config.yaml
train_examples: 90422
horizontal_flip: true
norm: "layernorm"
activation: "gelu"
head_dim: 16
lr_schedule: "cosine_restarts"
Rows from block 3 of a small image classifier, named by matrix and row number. Rows with one number belong to one neuron. Each number is 128 + 24 x the weight over its row's rms, rounded and kept within 0 to 255. All counts start at 0.
After each neuron's rows are labels from the 100 images, of 14976, where the neuron reaches its highest value: "top examples" is what is common among them. Only what is clearly more common there than usual is listed. The data: photos of plants and fungi (iNaturalist). In brackets: how many of the 100.
# fc1: MLP up (model.blocks.3.mlp.fc1.weight, 1152x192), inputs 48-95
# fc2: MLP down (model.blocks.3.mlp.fc2.weight, 192x1152, transposed), outputs 48-95

fc1.451 [145  95 124 134 127 116 192  93 111 105 122 104 165 104 104 132 143 112 123 116 118  92  89 176 145 111  99 143 117 139 102 175  97 128 138 159 173 105 134 114 155 117  82 116  81 125 104 138]
fc2.451 [127  94 168 122 147 147  89 140 117 149 119 154 162 164  84 143 142 136 125 101 149 148 103 151 166  98 164 115 153 149 137 112  88 171 136  93 143 127 103 113 126 154  94  88 155 128 154 105]
top examples: order Lamiales (29)

fc1.506 [ 99 158 144 131 113 118 145 153 158 101 143  75  99 170  97 137 147 145 141 130 148  95 106  90 150 115 124 133 142 132 130 118 147 127 129 175 119 122 145 137 136  72 134  97 113 181 127 119]
fc2.506 [139 137 114 102 130 112 105 124 109 142 140 158 146 133  95 134 105 155 101 130 125  93 181  94 112 170 112  97 125 138  94 121 160 126 135 109 112  99 131 164  94 112 108  81 112 106  94 116]
top examples: order Lamiales (27)

fc1.535 [ 94 100 165 116 111 134 165 114 142  87 161  90 161 119 110 164 144 132 121  83 141 119 126 115 182  73  99 138 143  89 120 148 123 145 147 171 107 126 140 130 129 148  85  97 129 135  91 134]
fc2.535 [126 130 133 127 167 113 112 128 157 139 106 109 163 119 158 117 103 138 120 110 160 153 149 119 110 116 120 113 119 115  92 128 101 143 114 117  81 138 140 105 150 193  97 151  86 143  95 118]
top examples: order Lamiales (26)

fc1.492 [ 64 131 128 132 135 126 142 104 162  75 171 137 136 133 163 108 128 107 120 101 111 157 108 111 167 122 120 134 137 137 198 135  87 146 111 186 144 120 110 122 151 118  98 126 109 192 139 127]
fc2.492 [151 123  83 120 157  93 113 140 115 102 151 137 131 167 159 112 127 126 139 110 139 170 121 123 125 121 114 109 142 161  83 136 103  97 144 126 130 136 137 144 176 170 106 140 107 118 141 156]
top examples: order Asterales (37); family: Asteraceae (36)

fc1.423 [ 82 133 135 133 138 109 116  88 147  86 136 121 143  77 130 151 111 116 138 102 132 118  77 141 165 101  73 146 187 118 137 158  91 160 150 133  94 107  91 165 121 121 128 112 133 141  99 109]
fc2.423 [100 120 138  83 121 153 102 100 165 118 135 116  88 115 170 135 151 118 127  81 120 124 108 106 137  58  80 137 170 112 151 157 138 156 170 134 104 151 102 138 115 165 126 131 135 152 123 126]
top examples: class Liliopsida (27)

fc1.761 [124  84 119 135 150 131 187 129 157 147 165 118 131 190 104 101 183 107 143 113 109 128 175 141 117 130 113 114 142  85 123 142 150 161 178 131 119 134 138 116 140 119 147  93 106 157 109 119]
fc2.761 [144 126 143 138 126 147 144 125 157 158 165 133 166 119 101 114 175 100 153 125  91 149 130 125  93 107 127  99 163 136 148 116 113  95 156 167 115 132 129  87 135 129 178  92  97 125 105 105]
top examples: class Liliopsida (29)

fc1.304 [104 166 104 124 127 159 139 118 155 107 140 136 131 121 121 105 117 134 120 119 146 125 146 164 139 135 122 141 148 126 123 171  91 171  92 154  80 145 151 144 143 143 114 107 119 142  96 158]
fc2.304 [135 166 146  97 156 148 127 154 126 127 135 124 112 133 125  92 123 138 144  88 112 141  81 116 133 113 153 141 109 100 101 156 116 140 162 120 151 132 133 111  98 102  85 103 145 118 143 123]
top examples: order Lamiales (28)

fc1.421 [146  95  96 130 201 182 135 122 106 122 169  94 109 176 129 119 112 142 107 133 137  81 115 129 146 145 137 141 116 130  89 110 148 117 126 154 120 109 128 143  91  86 131 102 166 165 118 115]
fc2.421 [130  87 132 155 154  88 133 147 125  85 123 106 148 112  99 108 162 160  95 116 108 170 154 137 139 120 156 137 174 128 167 176 156  75 107 129 127 168 129 139 152 111 121 131 113 129 147 157]
top examples: order Asterales (32); family: Asteraceae (32)

fc1.329 [112 156 117 150  82 137 158 108 147  96 152 113 114 127 114 168 142 127 141 100 128 108  98 127 169  97 119 157 143 126 123 125 114 123 137 149 104 127 127 126 119  90 118 142 136 158 112 136]
fc2.329 [163 116 122  86 160 146  95 123 110 116  92 154 175 109 119 152 128 100 128 134 156 117 104  97 128 157 123  86  70 101 136 115 143 172  92 118  80 120 145 111 163 171 137 121 118 129 115 115]
top examples: order Lamiales (25)

fc1.369 [147  99  88 120 102 145 184 108 153 129 112  97 147 164 116 139 188 119 148 100 133 128 156 132  98 126 163  99 127 125 168 151 137 119 170 156 129 135 115 120 119 101 128 105 139 178 127 124]
fc2.369 [154  92 163  97 131 138 160 107 142 174 148 137 145 163 122  96 138 136  94 101  99 149 127 117 135  86 146 127 127 117 108 149 124 142 132 169 171 124 116 148 140 102 154  99 133 124 108 136]
top examples: class Liliopsida (27)

fc1.669 [134 148 188 186 125  90 129 134 139 104 125 137 173  91 124 173 147 125 155  68 126 155 128 128 127  85 141 101 125  71 138 152 118 109 123 130 146 126 126 144 133 128 116  98 130 129 115 113]
fc2.669 [103 118  99 149 156 126 127 127 139 102  77 138 102 149 128 116 162 131  77 131 109 152 142 167 123 112 147 160 137 151 147 142 138 161 129 174 121 134  82 138 132 111 115 121 121 150 142 157]
top examples: order Fabales (28); family: Fabaceae (28)

fc1.189 [140 142 154 120 106 155 154 152 153 129 139 131 162 139 128 119 129 135 127 119 128 116 133 127 145  93 114 183  92 141 107 159 107 139 102 132 131 144 139 120 137 145  96 125 111 118 108 110]
fc2.189 [119 110 126 147 172 140 136 114 137 105  93 170 110 113 114 150 139  86 146 113 157 112 142 147 129  90 132 128 137 136 130 159  98 135 102 126 107 145  88 119 153 161  93 114 138 151  91 120]
top examples: order Boraginales (27); family: Boraginaceae (27)

fc1.501 [106 115 146 121 191 154 140 111 143  64 152 112 120  90 140 153 145  76 130 104 109 127  78 108 181 101 101 148 152 147 110 118 105 134 157 114 137 145 123 147 142 123 169  93 129 138 118  94]
fc2.501 [137 152 107 144 139 136  92 137 161  95 117 163  94 110 155 127 154 150 136 120 107  90 128  87 107  96 123 106 153 110 165 117 142 140 138 155 147 134 157 163  89 158 153 117 129  95 143 118]
top examples: class Liliopsida (33)

fc1.374 [109 161 166 137  95 147 152 127 147 110 171 136 122 135 150 158 111 124 135 113 129 100 107 121 126  94 110 136 111 108 109 122 117  99 118 167 148  88 123 135 134  92 112 114 124 162 133  97]
fc2.374 [116 138 124  80 135 115 102 114 129 105 119 152 156  86 130 107  88 127 167 103 152  93 115 110 114 119 119  66 103 109 125  91 114 157 114 130 143 149 108 115 113 157 102 128 146 148 153  93]
top examples: order Lamiales (27)

fc1.350 [103 168 159 159 197 171 159 117 144 145 139 126 148 157 138 125 157  87  79  86 131 117  98 105 111 119 157  76 130 130 133  97  81 170 125 176 105 143 141 124 124 110  97 118 129 130 118 155]
fc2.350 [130 146  99 154  92 134 104  87  97 157 198 169  94 106  99  84 158 141 119  91  82 120 137 150 160  80 124 106 106 159 140 139 156 124 118 126 170 114 133 107 136 167 111 137 166 110 103 135]
top examples: order Lamiales (30); family: Plantaginaceae (28); text has "speedwell" (28); text has "veronica" (28)

fc1.729 [ 92 147 133 127 138 136 148 109 126 117  99 115 135 112 108 122 133 104 143 111 142 119 167 135 138 135 136 101 116 151 121 145 117 150 126 175  93 124 174 141 148 119 138 132 101 161 115 121]
fc2.729 [148 111  89 106 112 145 110 144 113 134 151  98 160 155 106 182 134 122 155 100 121 161 128 136 101 107 125 106 158 153 113 159  94  88 135 154  93 124 138 135 151 116 171 137  93 117 117 169]
top examples: order Asterales (36); family: Asteraceae (36)

fc1.675 [110 129 131 150 130 117 122 112 172 107 137  88 135 117 109 140 116  96 136 139 142 118  91  87 124 107 118 109 139 145 130 100  83 157 135 144 119 118 140 118 106 134  92  84 152 190 141 131]
fc2.675 [105 101 107 143 160 141 131 112 123  90 142  90 141 131 133 144 136  99  83  93  98 122 137 105 120 140 141 127 164 137 184 164 148 101 136 116 139 139 148 106 171 147 167 131 115 154 132 153]
top examples: order Asterales (38); family: Asteraceae (38)

fc1.557 [ 52  77 138 133 161  93 142  95 131 102 135 112 170 130  80  98 143 105 163  85 123 104 110 136 138  94 120 107 150 128 138 137 124 129 160 132 139 107 139 117 134 131 130 103 126 169 116 129]
fc2.557 [138  87 113  76 113 135 105 125 123 121 127 155 112 153 101 116 115 113 169 102 146 123  89 131 117 100 148 144 169 108 118 162 109 104 125 157 105 125 102 119 177 158 169 134 143 104 134 141]
top examples: class: Liliopsida (28); order Asparagales (25); family: Asparagaceae (25)

fc1.428 [128 144 156 154 134 104 168 125 133 139 108 111 161  68 100 132 136 128 158 149 121  92 148 122 150 105 145 154 132 128 149 124  93 142  97 155 143 117 147 162 163  92  93 123 130 154 131 127]
fc2.428 [106 130 106 130 181 130 127 118 150 102 133 142 110 148 113 105 111 107  99 167 139 140 133 147 101 124 124 102 126 131  97  95 111 186 106 170 126 167  89 105 161 138 100 107 166 110  90 139]
top examples: family: Asteraceae (27)

fc1.766 [ 52 107 195 133 163 111 121 154 121  69 126 148 100  98 124 143 117 155 129  92 128 174 105  92 148 114 101 142 134 116 154 138 121 117 146 139 129 162 102 134 162 151 135 130 131 120  91 122]
fc2.766 [167 133 112  66 141 145 153 168 103 131 158 137 115 150 140  92 126 151 125 112 113 103  84 129  98 119 105 122 145 152 142  98 122 144 131 129 155 117 119 134  88 121 141 129 129 112 115 145]
top examples: class Liliopsida (28)

fc1.97 [157  80  89 153 151 139 119 145 145 158 119 123 143 168  96 116 154 163 123 151 107  84 136 125 168  93 141 168 139  95  84 134 140 100 157 147 108 145 103 175 132 103 124 107 134 152 106 135]
fc2.97 [175 102 100 155 147 134 152 166 150 138  84 132 117 151  96 145 100 101 127 130 146 130 167 141 153 173 112 133 143 157 126 128 131 147  97 108 107 140 139 150 153 124 120 134  96  82 105 168]
top examples: order Asterales (32); family: Asteraceae (32)

fc1.308 [132 156 148 147 112 165 129 135 160 121 166  73  99 152 147 109 118 134 155  85 143  85 102  97 137  84  88 110 151 137 135 108 106 122 155 125 102 138 143 147 145 112 125  96  98 129 116 123]
fc2.308 [115 109 145 107 117 167 133 150 138 138 111 146 167 101 138 120  92 105  77 103 124  87 130 136 146 150 119 139 119 106 108 135  98 158 135 136 134 137 145 100 141 154 111 105 133 154 111 140]
top examples: order Lamiales (25)

fc1.569 [ 96 129 142 144  99 151 121 142 161 136 134 110 146 122 117 146 129  74 139  79 105 147 140 113 170 110 136 117  99 148 136  96  92 141 119 171 161  81 151 119 144 121 131 135 131 172 130 130]
fc2.569 [141  48 109 117 187  81 140  84 157 137 138 129 127 171 134 137 158 143 127 110 100 130 159 153 139 145 118 108 116 160 122 131 107 111 143 138 151 106  70 111 143 126 111  97 142 149 154 162]
top examples: order Asterales (41); family: Asteraceae (39)

fc1.717 [113 156 120 133 100 141 137 117 128 115 138  72 150 133 123 149 130  79 134 126 142  85 117  90 119 127 137 129 120 152 129 110 162 158 138 181 102 117 157 150 122 103 118 150 111 228 147 119]
fc2.717 [135 112 132 155 125  88 109 154  96 127  90 118 156 118 116 188 171 115 110 132 107 114 166  95 103 128 167 107  92 132 178 158 116 135 131 134 139 111 154 162 128 101 105 105 140 163 120 163]
top examples: order Lamiales (27)

fc1.704 [135 138 144 134 111 160 176 108 136 106 156 134 121 121 113 157  98 154 106  76 142 108 103 117 155 100 122 134 130 113  81 131  92 121 127 171 135 113 127 124 117  91 113 134 138 154 129 103]
fc2.704 [118 129 158 117 146 115  95 153 155 112 159 141 152  93 145 135  91 117 159 123 152 107 114 104 115 135 114  61 109 116 124 118 126 160 148 117 124 136 106 103 158 178 105 142 143 123 137 101]
top examples: order Lamiales (38); family: Plantaginaceae (30); text has "speedwell" (30); text has "veronica" (30)

fc1.7 [ 83 152 129  98 140 163 138 133 160 121 173  95 125 118 155 124 136  96 117 101 128 125 129  98 142  87 138  93 156 145 125  99  95 167 161 170 134 111 142 154 130 125 141  95 100 131 112 124]
fc2.7 [132 125 109 135 126 102 140 135 101 106 125 134  91 115 160 137 102 160 116 150 150  89 157 141 160 136 123 118  95 141 103 117 127 110 138 129 169 139  73 136 125 151 129 110 165 103 109 119]
top examples: order Lamiales (39); family: Plantaginaceae (31); text has "speedwell" (31); text has "veronica" (31)

fc1.682 [ 81 132 151 105 148 110 141 110 150  97 148 147  97 109 143 153 117 111 132  93 112 121  86 115 145 105  89 132 147 110 144 151 128 137 154 137 104 126 109 185 123 156 170 108  98 116 128  79]
fc2.682 [130  87 118  64 155 135 155 132 120 101 121 139 105 165 143  85 158 131 136 112 134 142 112  96 133  48  95 121 157 135 122 146 103 144 151 118  98 150 110 122 142 122 143 124 118 101 148 102]
top examples: class Liliopsida (28)

fc1.728 [111 156 183 127 112 162 160 150 160 114 153 112  89  96 125 137 129 131  83 118 102  77 115  93 155  87 139 140 123 153 103 101 106 165 124 153 144 102 121 124 124 108  88 115 108 120 133 129]
fc2.728 [149 141 103  94 128 105 133 150 136 105 182 152 129  97 120 116  96 122 158 111 110  86 119 135 126 137 118  77 127 127 136  90 132 103 125  95 120 142 141  88 136 150 141 117 102 141 137 103]
top examples: order Lamiales (31)