python train.py --arch="caformer" --model="image classifier" --dataset="photos of plants and fungi (iNaturalist)" --train_examples=90422 --image_size=48 --crop_scale_min=0.7 --horizontal_flip=true --translate=0.12 --targets=["class", "family", "species"] --num_classes=[11, 120, 500] --norm="layernorm" --norm_position="pre" --activation="gelu" --mlp_ratio=6 --head_dim=16 --fused_qkv=true --qk_norm=false --parallel_block=false --dropout=0.05 --inner_norm=false --patch_size=[2, 2] --depths=[2, 2, 4, 2] --widths=[96, 192, 384, 768] --kernel_size=3 --mixing="cutmix" --label_smoothing=0.1 --loss="cross_entropy" --init="xavier_uniform" --residual_init="none" --optimizer="adamw" --lr=0.00046 --beta1=0.9 --beta2=0.98 --eps=1e-08 --steps=12700 --batch_size=192 --epochs=27.0 --lr_schedule="cosine_restarts" --final_lr_fraction=0.1 --warmup_steps=380 --weight_decay=0.2
Rows from block 2 of a small image classifier, named by matrix and row number. Rows with one number belong to one neuron. Each number is 500 + 40 x the weight over its row's rms, rounded and kept within 0 to 999. All counts start at 0. Numbers have three digits each.
After each neuron's rows are labels from the 100 images, of 14976, where the neuron reaches its highest value: "top examples" is what is common among them; "colour at peak" is the nearest of a few named colours to the mean colour under the peak. Only what is clearly more common there than usual is listed. The data: photos of plants and fungi (iNaturalist).
# fc1: MLP up (model.blocks.2.mlp.fc1.weight, 1152x192), inputs 96-191
# fc2: MLP down (model.blocks.2.mlp.fc2.weight, 192x1152, transposed), outputs 96-191

fc1.749:551492537475514524477531505550508539388543559572539505437518508530524485401455504548540504448482479483523532557544466554532564431453459504555479513502542382459470474542516460442543556475512475526513520445573513497523513589418549562495487471500527484552440505509481516497419507550512500486
fc2.749:498481493461513468459561518556454522446566466515469513504514554445503526455492472552474476443479496468523513478469526543482463429533540554553507539453484449485380424477549502523529564494427508470547547453545477428556552591485496512475530507512490514559411579503454440528556482463499483442
top examples: family: Asteraceae
colour at peak: pink

fc1.281:529494512520490520501449476530570455484541507560439504530488463506475482521444506524468456498504450515448528491519541536506443489519466518513458470509568561431451490438457500587482548475442479466466551496521527480471497485488515517476488452481512442522491532459461441444535461550549443460
fc2.281:500489504469540553574547497604515452414515546501489527548553468570518464416536562539492499481449483443481560537526510500529476471510435511478455481540482446533491513563495536468554491549531432500426566522533570532452493508480482556477478453514514478488465471555540439481553517543489416507
top examples: order Lamiales
colour at peak: grey

fc1.38:461423492488509571462516481566517536488515541524483561514540496543560526406450561568532506493524465431495503450548552520504511476479463506526562437445504475479422564495562450509545563519530521496412518441498506516482500570523500499576456428460443526519485538546431510483481532482494485484
fc2.38:503482582510571471538542499597487462494522548461459501562516523447489462527468478568494476496446446499447547424571521538466490401488461493559438450479459473553458448479500505578557531491514456540474525508492523530525480529482549532518448510409467481514506546541500454497567490516506519518
top examples: order Asterales; family: Asteraceae
colour at peak: yellow

fc1.174:551449449483538531508475554499524465438411532509493518519506548602456448456487521490510466477490511449514498498479476471497504516497470549491534476491496443451512464459476565546492506558505447472476514519525445470510473448441512486549484480478453513508450519521506530496504541486525590474
fc2.174:476532514482431450429566528483482419474495519579430499515501549467489551411472453542466453475523549491513538452548516517558543466484483507484522542545488500532462439483489551484511559471591498463449589504520534482528560516516561499525484529460457478528447528482557530435484505480533521532
top examples: order Asterales; family: Asteraceae
colour at peak: pink

fc1.323:487427530491535546456551529512537521431485529545584461572487516473524561500503477539498442554423437424481538542547520512517501461456494412566458479469503519489525476494537462504543518504468510524481537475456537457457449527493450569463528461526517504528483476515428423565539516552527449458
fc2.323:595571466492522490461527486551508484471541581515474505518474414544454463497502502465534467429498508501460486434520465558441495478484463511588446465488430473550541451507480518484502493564464473534468580509484521545526524554523460533492454470556551525512467481534535471543487535451567423431
top examples: order Asterales; family: Asteraceae
colour at peak: yellow

fc1.208:518423557513515484444543555526458538531516499519534534523523535531540507502445550527526549554436443493389546534562527547461432456472527465551480484503497515470483528496520466483502519443465439471450488543504493488497476497576525556532469487429484528477537536578509397505525518510520483454
fc2.208:518576539521533460510501501588528502473553501452438548547497530514464510540471521455496414452438461448473476495570522550463484510537450412521412482501480474553472496489514462515486575520504527540487556452480488487497477550472570593569447493438534480506526513546495426520531523479552454431
top examples: order Asterales; family: Asteraceae
colour at peak: yellow

fc1.158:479460541462545445446496571553543565440506516454582505502503513532534505493497494557411459515515427462398530477476497525462502458476574464499485552511555534463447511459480502513533591470497467506497512478528469483515533474585526516468474512458452418466533497486507416516532536512489513430
fc2.158:542554496481516536469517549544579504513583555485502497524521473543516482482565524523490525532478460482583541495543462457461535513519521523470448544430549473525462473477532465508538501569427553492425522468487578500524439515466532457541473462465482503552520558467552490558480492500541429418
top examples: family: Asteraceae
colour at peak: pink

fc1.599:519538544502526454493510535480512503448436531599476491536461473548504568497464513567520453554421485582441495484481518568514456504536546516403527588500564500526455612471514493478484471513504525457493479512547477567442488477457529551481556496525556456517527447507452463488454558524440440494
fc2.599:483575524451496512503464506576541456533517562499471500503514477461468521560449559585457531559548543455469513407478559541510580464470479454510575536575480485541516542505525540516544520513480485464435495535448555558537520508474468530539448482440545457528465483452393490469561431510498497511
top examples: order Lamiales
colour at peak: grey

fc1.620:542432533545519509535526526513553500457559492512445569480522529570465449419524509566533459582509492513437500433494560561519487441452479467533546513499537465461467479483495531485539534569473428533525467447581483510456465587476508498548550424480436538494474464510481492410540472518486425547
fc2.620:546507450478485519481521513508436557469534507560535539480467496453481441469554445553507456512538507470522455579473556455547476573445438480518506578448588565489499442578496528451567463459469543565532489442571498515483529488503553494500537553541449507485428517513495469504502477445519502492
top examples: order Asterales; family: Asteraceae
colour at peak: yellow

fc1.152:517476554569552464478529477522442552514485537475500475464468506495484491506470436583483567555455480437419546444578501525541464437461462498519550494451452484523489488502587488493560540445488460530457484469484490469500457570576492509475509461435503532492534527558442438487489524567472473476
fc2.152:477520459510541474445435585581543470513493454522488481493476513398508538499531466522522426514480523450475468435563489480474493462434488459536436508518429507535544498461470480587525471485497510476468552474483488472535456516457555573522543446441459474558482499472502460506511584485545529477
top examples: order Asterales; family: Asteraceae
colour at peak: yellow

fc1.518:462418471499493464541456535559558467460540547516449480494530518507540547431451476558472493525521501463556525482536470520440546491486487457468460491585423483509495501519449557527613579474546512448534493517485555533460473516492484532497506503491454517498494524421549468488489472502531548471
fc2.518:460546516491501548520526447556433496444451604448533519536578504503464443499506541581453451592483546465491555454436489506489514518468552487471528487485529471559430516515449577536524533494485510423457496484498573549447507453495491528483472506454510496456432442477548429414558421530512498471
top examples: order Lamiales
colour at peak: grey

fc1.216:542497476484502531535470524557557477509544504468424473474521457518522512514479523497450415507502488432568545522543488544462507426523492476495482463482421470524526512443460487539605551493480525509446525503455556515510431523461500546538514465478533520486472453479550437523457514577519540502
fc2.216:537490472525509515570543460458530472462435489442502501496483483529471496465493570552509459586520493429515498547500455543527471486512563472497478517526512482554435487543441541505487506463483500429467494515494540566443559521531474561494544414557476454477507452483506454469549446545593493532
top examples: order: Lamiales; order Boraginales; family: Boraginaceae
colour at peak: grey

fc1.646:530434452457502523481488499570556462414536522599466446537547504549470552478426490568449490533529492482478554515518463585492559467533487467470449533566513512533452496480446503517523567534507518470428447528504549509482497512405440573506525522500535500554531480403518435485500463482516522444
fc2.646:493482537546551576549566452520451489471474586508512513486590441496423419421529506542489419570520549490488527509486493587496492448490459431522553492536504514534497438491534539513504548514465484444448480520445561524409513457523491526495510459469491465524426424558534456487557457518574484486
top examples: order Lamiales
colour at peak: pink

fc1.683:511504497497494482457471534532548516509452550530482507464502475553514534469461417584526559532524463506516480470478497570489534445493563505484501456501444447490436562445569494428573520476541465454497458444513465507437516478463491571518543478538463456554532486470461478478405503504498520531
fc2.683:549500463455525464541558474560509421487536478471510560530530544474475490406461521534466491470449455490463545523471561486522532415528452475537472466540555441481430495530442592520542521550530451435451572486472511533472569505538504512496512534494505517520460524528535475441542465467493437496
top examples: order Asterales; family: Asteraceae
colour at peak: grey

fc1.618:528483446499466581509497473467516520472449516489538466503510457541477522450497519498513542471541500503502493524519480469508467470408520477553527460456472429463470523458553490502584472512537518563530475464462524554502514605482451559494524462523484520522517542458462470554510541500526448500
fc2.618:492483494493502528529445591515562504467455509446489463520476501500457416555474410524499516548568512447548550467525434491381450506468528514575442485447427497457546543503531452519454463499496426510568492523433487503557498504452514522514482494484499475499537521481464529509510593550551469461
top examples: order Asterales; family: Asteraceae
colour at peak: yellow

fc1.560:514492499517577577503540532478485495452458530540540506491542482511556492478425469553554482507509471445473506509521533499496508442511468482544497439480467479458446507499536461560529574454496476493410515463504560489494487544530456570518510411450460498493520448528518473451516518557484435514
fc2.560:530467500515544495515537455482469508475433577482518509577460456549455459510519538470529444531429480484462516422513453572428507465522465433572524427522517474527480496485444465493536557505455455466464538462503480584503562534515519568501516431485469478549507511507480477470553514527565469520
top examples: order Asterales; family: Asteraceae
colour at peak: yellow

fc1.333:516497474539537529485497531550544507482527501451508492482534545486557473460428527594473555466446426440465528471520466486505544466454461503517539476502537505461459544454573464534508584468558493507414499456501486433500499524532493549589444420412473528538524515489454497472540545519546535487
fc2.333:450467585576522464470481514578468511443524483477445505536474489489486481503502496524539477539486471468406511463581552557439467427545471452471505451523526452456437510498575472523499530486485515541539561479509448524496475570490541464538432489468442461523510514530510493483486571458481488469
top examples: family: Asteraceae; order: Asterales; order Ranunculales
colour at peak: yellow; orange

fc1.585:446473562504521484485538507565475433453504484541553549485654548575528477451530454523494480545462499517437560494516504476551488453452517478555536465463522445434406460546505492500493506440516477499472582496538446486438441519535560533481497471479431501472553455497521478525508565489511479531
fc2.585:493470507485474475503551470534505471406564525542496534513447483521456579497519486512499469444505554444514573498571507558460431455522434449571433458479515493552505452527551497527515494496414565465489536455489561474530517503527569547552515478556469544560448522462472488499452487526560421445
top examples: order Asterales; family: Asteraceae
colour at peak: yellow

fc1.211:541481481464477477508466473485453494430522566490537471528514487537476487515453456561469549539487467481369583507498469528558497439512446465537518474499565530510489528429515491563550551440445476465431519512554485487473476563558471488503496484453507459482451531458504421494508466494485441458
fc2.211:516479499462536532501546462567535457487453529452474568568530459504432505477555554498534474491533463415470484458508464571472502451488516443562457439549449471569487445520480534485547513564536435458478542518489570517459460496460471573524521471438458488538452473554540426494580512512592531461
top examples: order Asterales; family: Asteraceae
colour at peak: pink

fc1.99:547493548447499481542481513482509517395473450531531469498554441527519463431497515498543537513447556433380521436492508487558533551482461541537560550473509476424463520532483529499497495496494428521450522507599442484490520526474550506497497444463434432510539460411531522559492539476492505502
fc2.99:453540472545482468475455473469439488563579532493503522561421437452464572463447498554444518502500524475549517482479486476462512486483478538472442479442508460544570460556580466470549521509450539568482551532521543487479498459524518538431539523506462485442482456420460508521533516447448433569
top examples: family: Asteraceae
colour at peak: grey

fc1.375:570453518463528477543566479577460497392546471499496470523555540536515474396488464559517524503427464554386557519465504581485519420448477495541468533428485442430519460527557522502536548489446517524512514482516494450470496535565479542470463429530473525526504548497524464530502524486476488505
fc2.375:437425429530465477462461569535547500548546487538433445455554487478468493461551479519425469434570540476569525536538519530453520518523454528566434547433518457498425504480531471457535557536448547536519524481501490447555507513500567487446509478476485520498431487433465499460458561506451522413
top examples: family: Asteraceae
colour at peak: pink; white

fc1.654:481438453485499577467529457557450528495559538464552507562555534522512508410438485565457499487472546432467521496454503558494501464491503518520462567490536432483426518468539517516515553433474458517413462503524551458513400618549523489573505457488435545556471538461505513541472491564445502466
fc2.654:555462434511523494489510444552509516490537480524456499500493543488578570438413458572553485483534536494557453522450470561543517506546467434495448505509544477513488511472568475457554581482435538487466413465471535429545495498459474475530453457537472491456499477525476524548500581438549478426
top examples: family: Asteraceae
colour at peak: yellow

fc1.514:523448551499486494492539557540444507463582474540477544469586543500467524455512503490486497529472493522405480531448527531547441528440481524511534532430457487540523520515484580535576545564475461521430532485520485465439453559550513521561478497502441606500446532547501438469577495463481425490
fc2.514:526485419469471421471471480453495538600580480519539462512513482438497507467443432540434553518526483540498483488461496441486486545430506546520441500480541573540519554497495470506460499474502565550471431437496500517499537519563458466542552473483518499469466550476445538532483550526416472423
top examples: order Asterales; family: Asteraceae
colour at peak: yellow

fc1.159:495502594487603458537457505462501524462465519496465550570421449536492538460406496596546531546468529465403490483527526527499418499502502498435572482494520506433508560471511428442484497479521542549522467522508509514509502529428517503507468490514495432467567470509422422455515535535459463515
fc2.159:438520579496493577469479530502495541510455536509462451431514496430515495540505496520491506526513529498483443488447510526461550442398561500476479529562499542468548505514500502469502494500479523497570539489473510483489501475486527473418507455462495460443482431512432539421579512527400597509
top examples: class Liliopsida
colour at peak: grey

fc1.72:425498531466504590486488504476517494459498498526451463524573481559442463492487574466502497436451512473476528448467520450508492518468478545498486537464492450413488532480436545484513540500517499507494556528472502545532539498511486482567530502467480490451521528501542511538605473524514530474
fc2.72:482514537535504520479504582580506440426482501509432545502485545489490463406552490537515497524512448432464548520531529510548494476512491536568515427507508547522494500508464451488512468546471488521471590514515475443520501525510499460433509519490548448516477468416450463483466532503490533477
top examples: order Asterales; family: Asteraceae
colour at peak: grey

fc1.437:463441485509451535464483532601493454424471477508508535450564516612475508456526543538469471428486472452471519486512549521508485450467538507513478473496477424459444483517544518480497563477525470497439540454507468479468485482482482496557479494499481548494544544521507488493496504493525487491
fc2.437:526451532534569462505523535548482474481538502477520559503483486502490548404477539537521453492477518453435569477538529554501481448509430492586447454489559425552477452560494563497522534516480481460423535485495545500492513538493524558541467463498506464540457502470533461464511509523548445442
top examples: order Asterales; family: Asteraceae
colour at peak: pink

fc1.463:546472542493520575558567519458601542533573501570502509499538452504544501484434514533517427496474496502457544570508555545552507477530501498454545507511540520539493522532592435487532493488475538559457434467515502506471421515399534509495501440511484520509541498545446411502501550474466517431
fc2.463:417498566452481463394453494522475449601516545491510520535473470470556473566475526578562522554519489499507496436508566478514505486488497537501497494572442518541466541554523459500544498513489559529492452486444481529528522467459553503500511509463499513459515516522465444473462546521428554560
top examples: family: Asteraceae
colour at peak: yellow

fc1.227:496472550561528486430552531492455506530522484483551479470494503565497548416501452550584531539461541555365480472541545464513472457431464518482466509404512444472484519535557489496582551475553452520455492532567434483510500591605513548494449486515496470478485444519480535547538554516501434534
fc2.227:458462479558472482486520563448516496437527514544475501530557449481494412463556529561499473426500563430484488564495508551457475545496536457583502556532544471504495578427573523525541523525405541463446518439523456519470523538474492437541505498499490456511435530496531481542453564563488446432
top examples: order Asterales; family: Asteraceae
colour at peak: yellow

fc1.5:569472498492533511543440499520483576486485532524569479555514431503528512526490496507427504558496508471386508479507543497550546503457502460477493392493486441536503474511466506515537501494470514557440545508519503555489431527501498580505517499502513543487525448491541430510492488516556500514
fc2.5:481476475548583545477471471436414572510475565432486477433453508473546479532546495483531484531553514560538483464504490538527490570479544495429574489461546491465578540475454453530441551466495503490464483532522466507556444568532486444427498467508538499526546490573466524501554485584573547554
top examples: order Lamiales
colour at peak: purple

fc1.427:561467516458511565539436502532526443456512496582461519501463474537475490496447573527471521525526449451528562507550421532429475427542467469512437453562494485452533531432433459529496551466470530509469485473442548511494503488454472553580475496491520489534554496479512447503456506500545532470
fc2.427:508469436477502525565526498516533454479511506484531492540488496489520527437473594565529500478474483421585553554516505533530542534488482433514437519517542486561510579577450474471542471512473484435514456476446533562441544526489508574488466467504494508497539429550513495512501483502534452512
top examples: order Lamiales; family: Plantaginaceae; text has "speedwell"; text has "veronica"
colour at peak: grey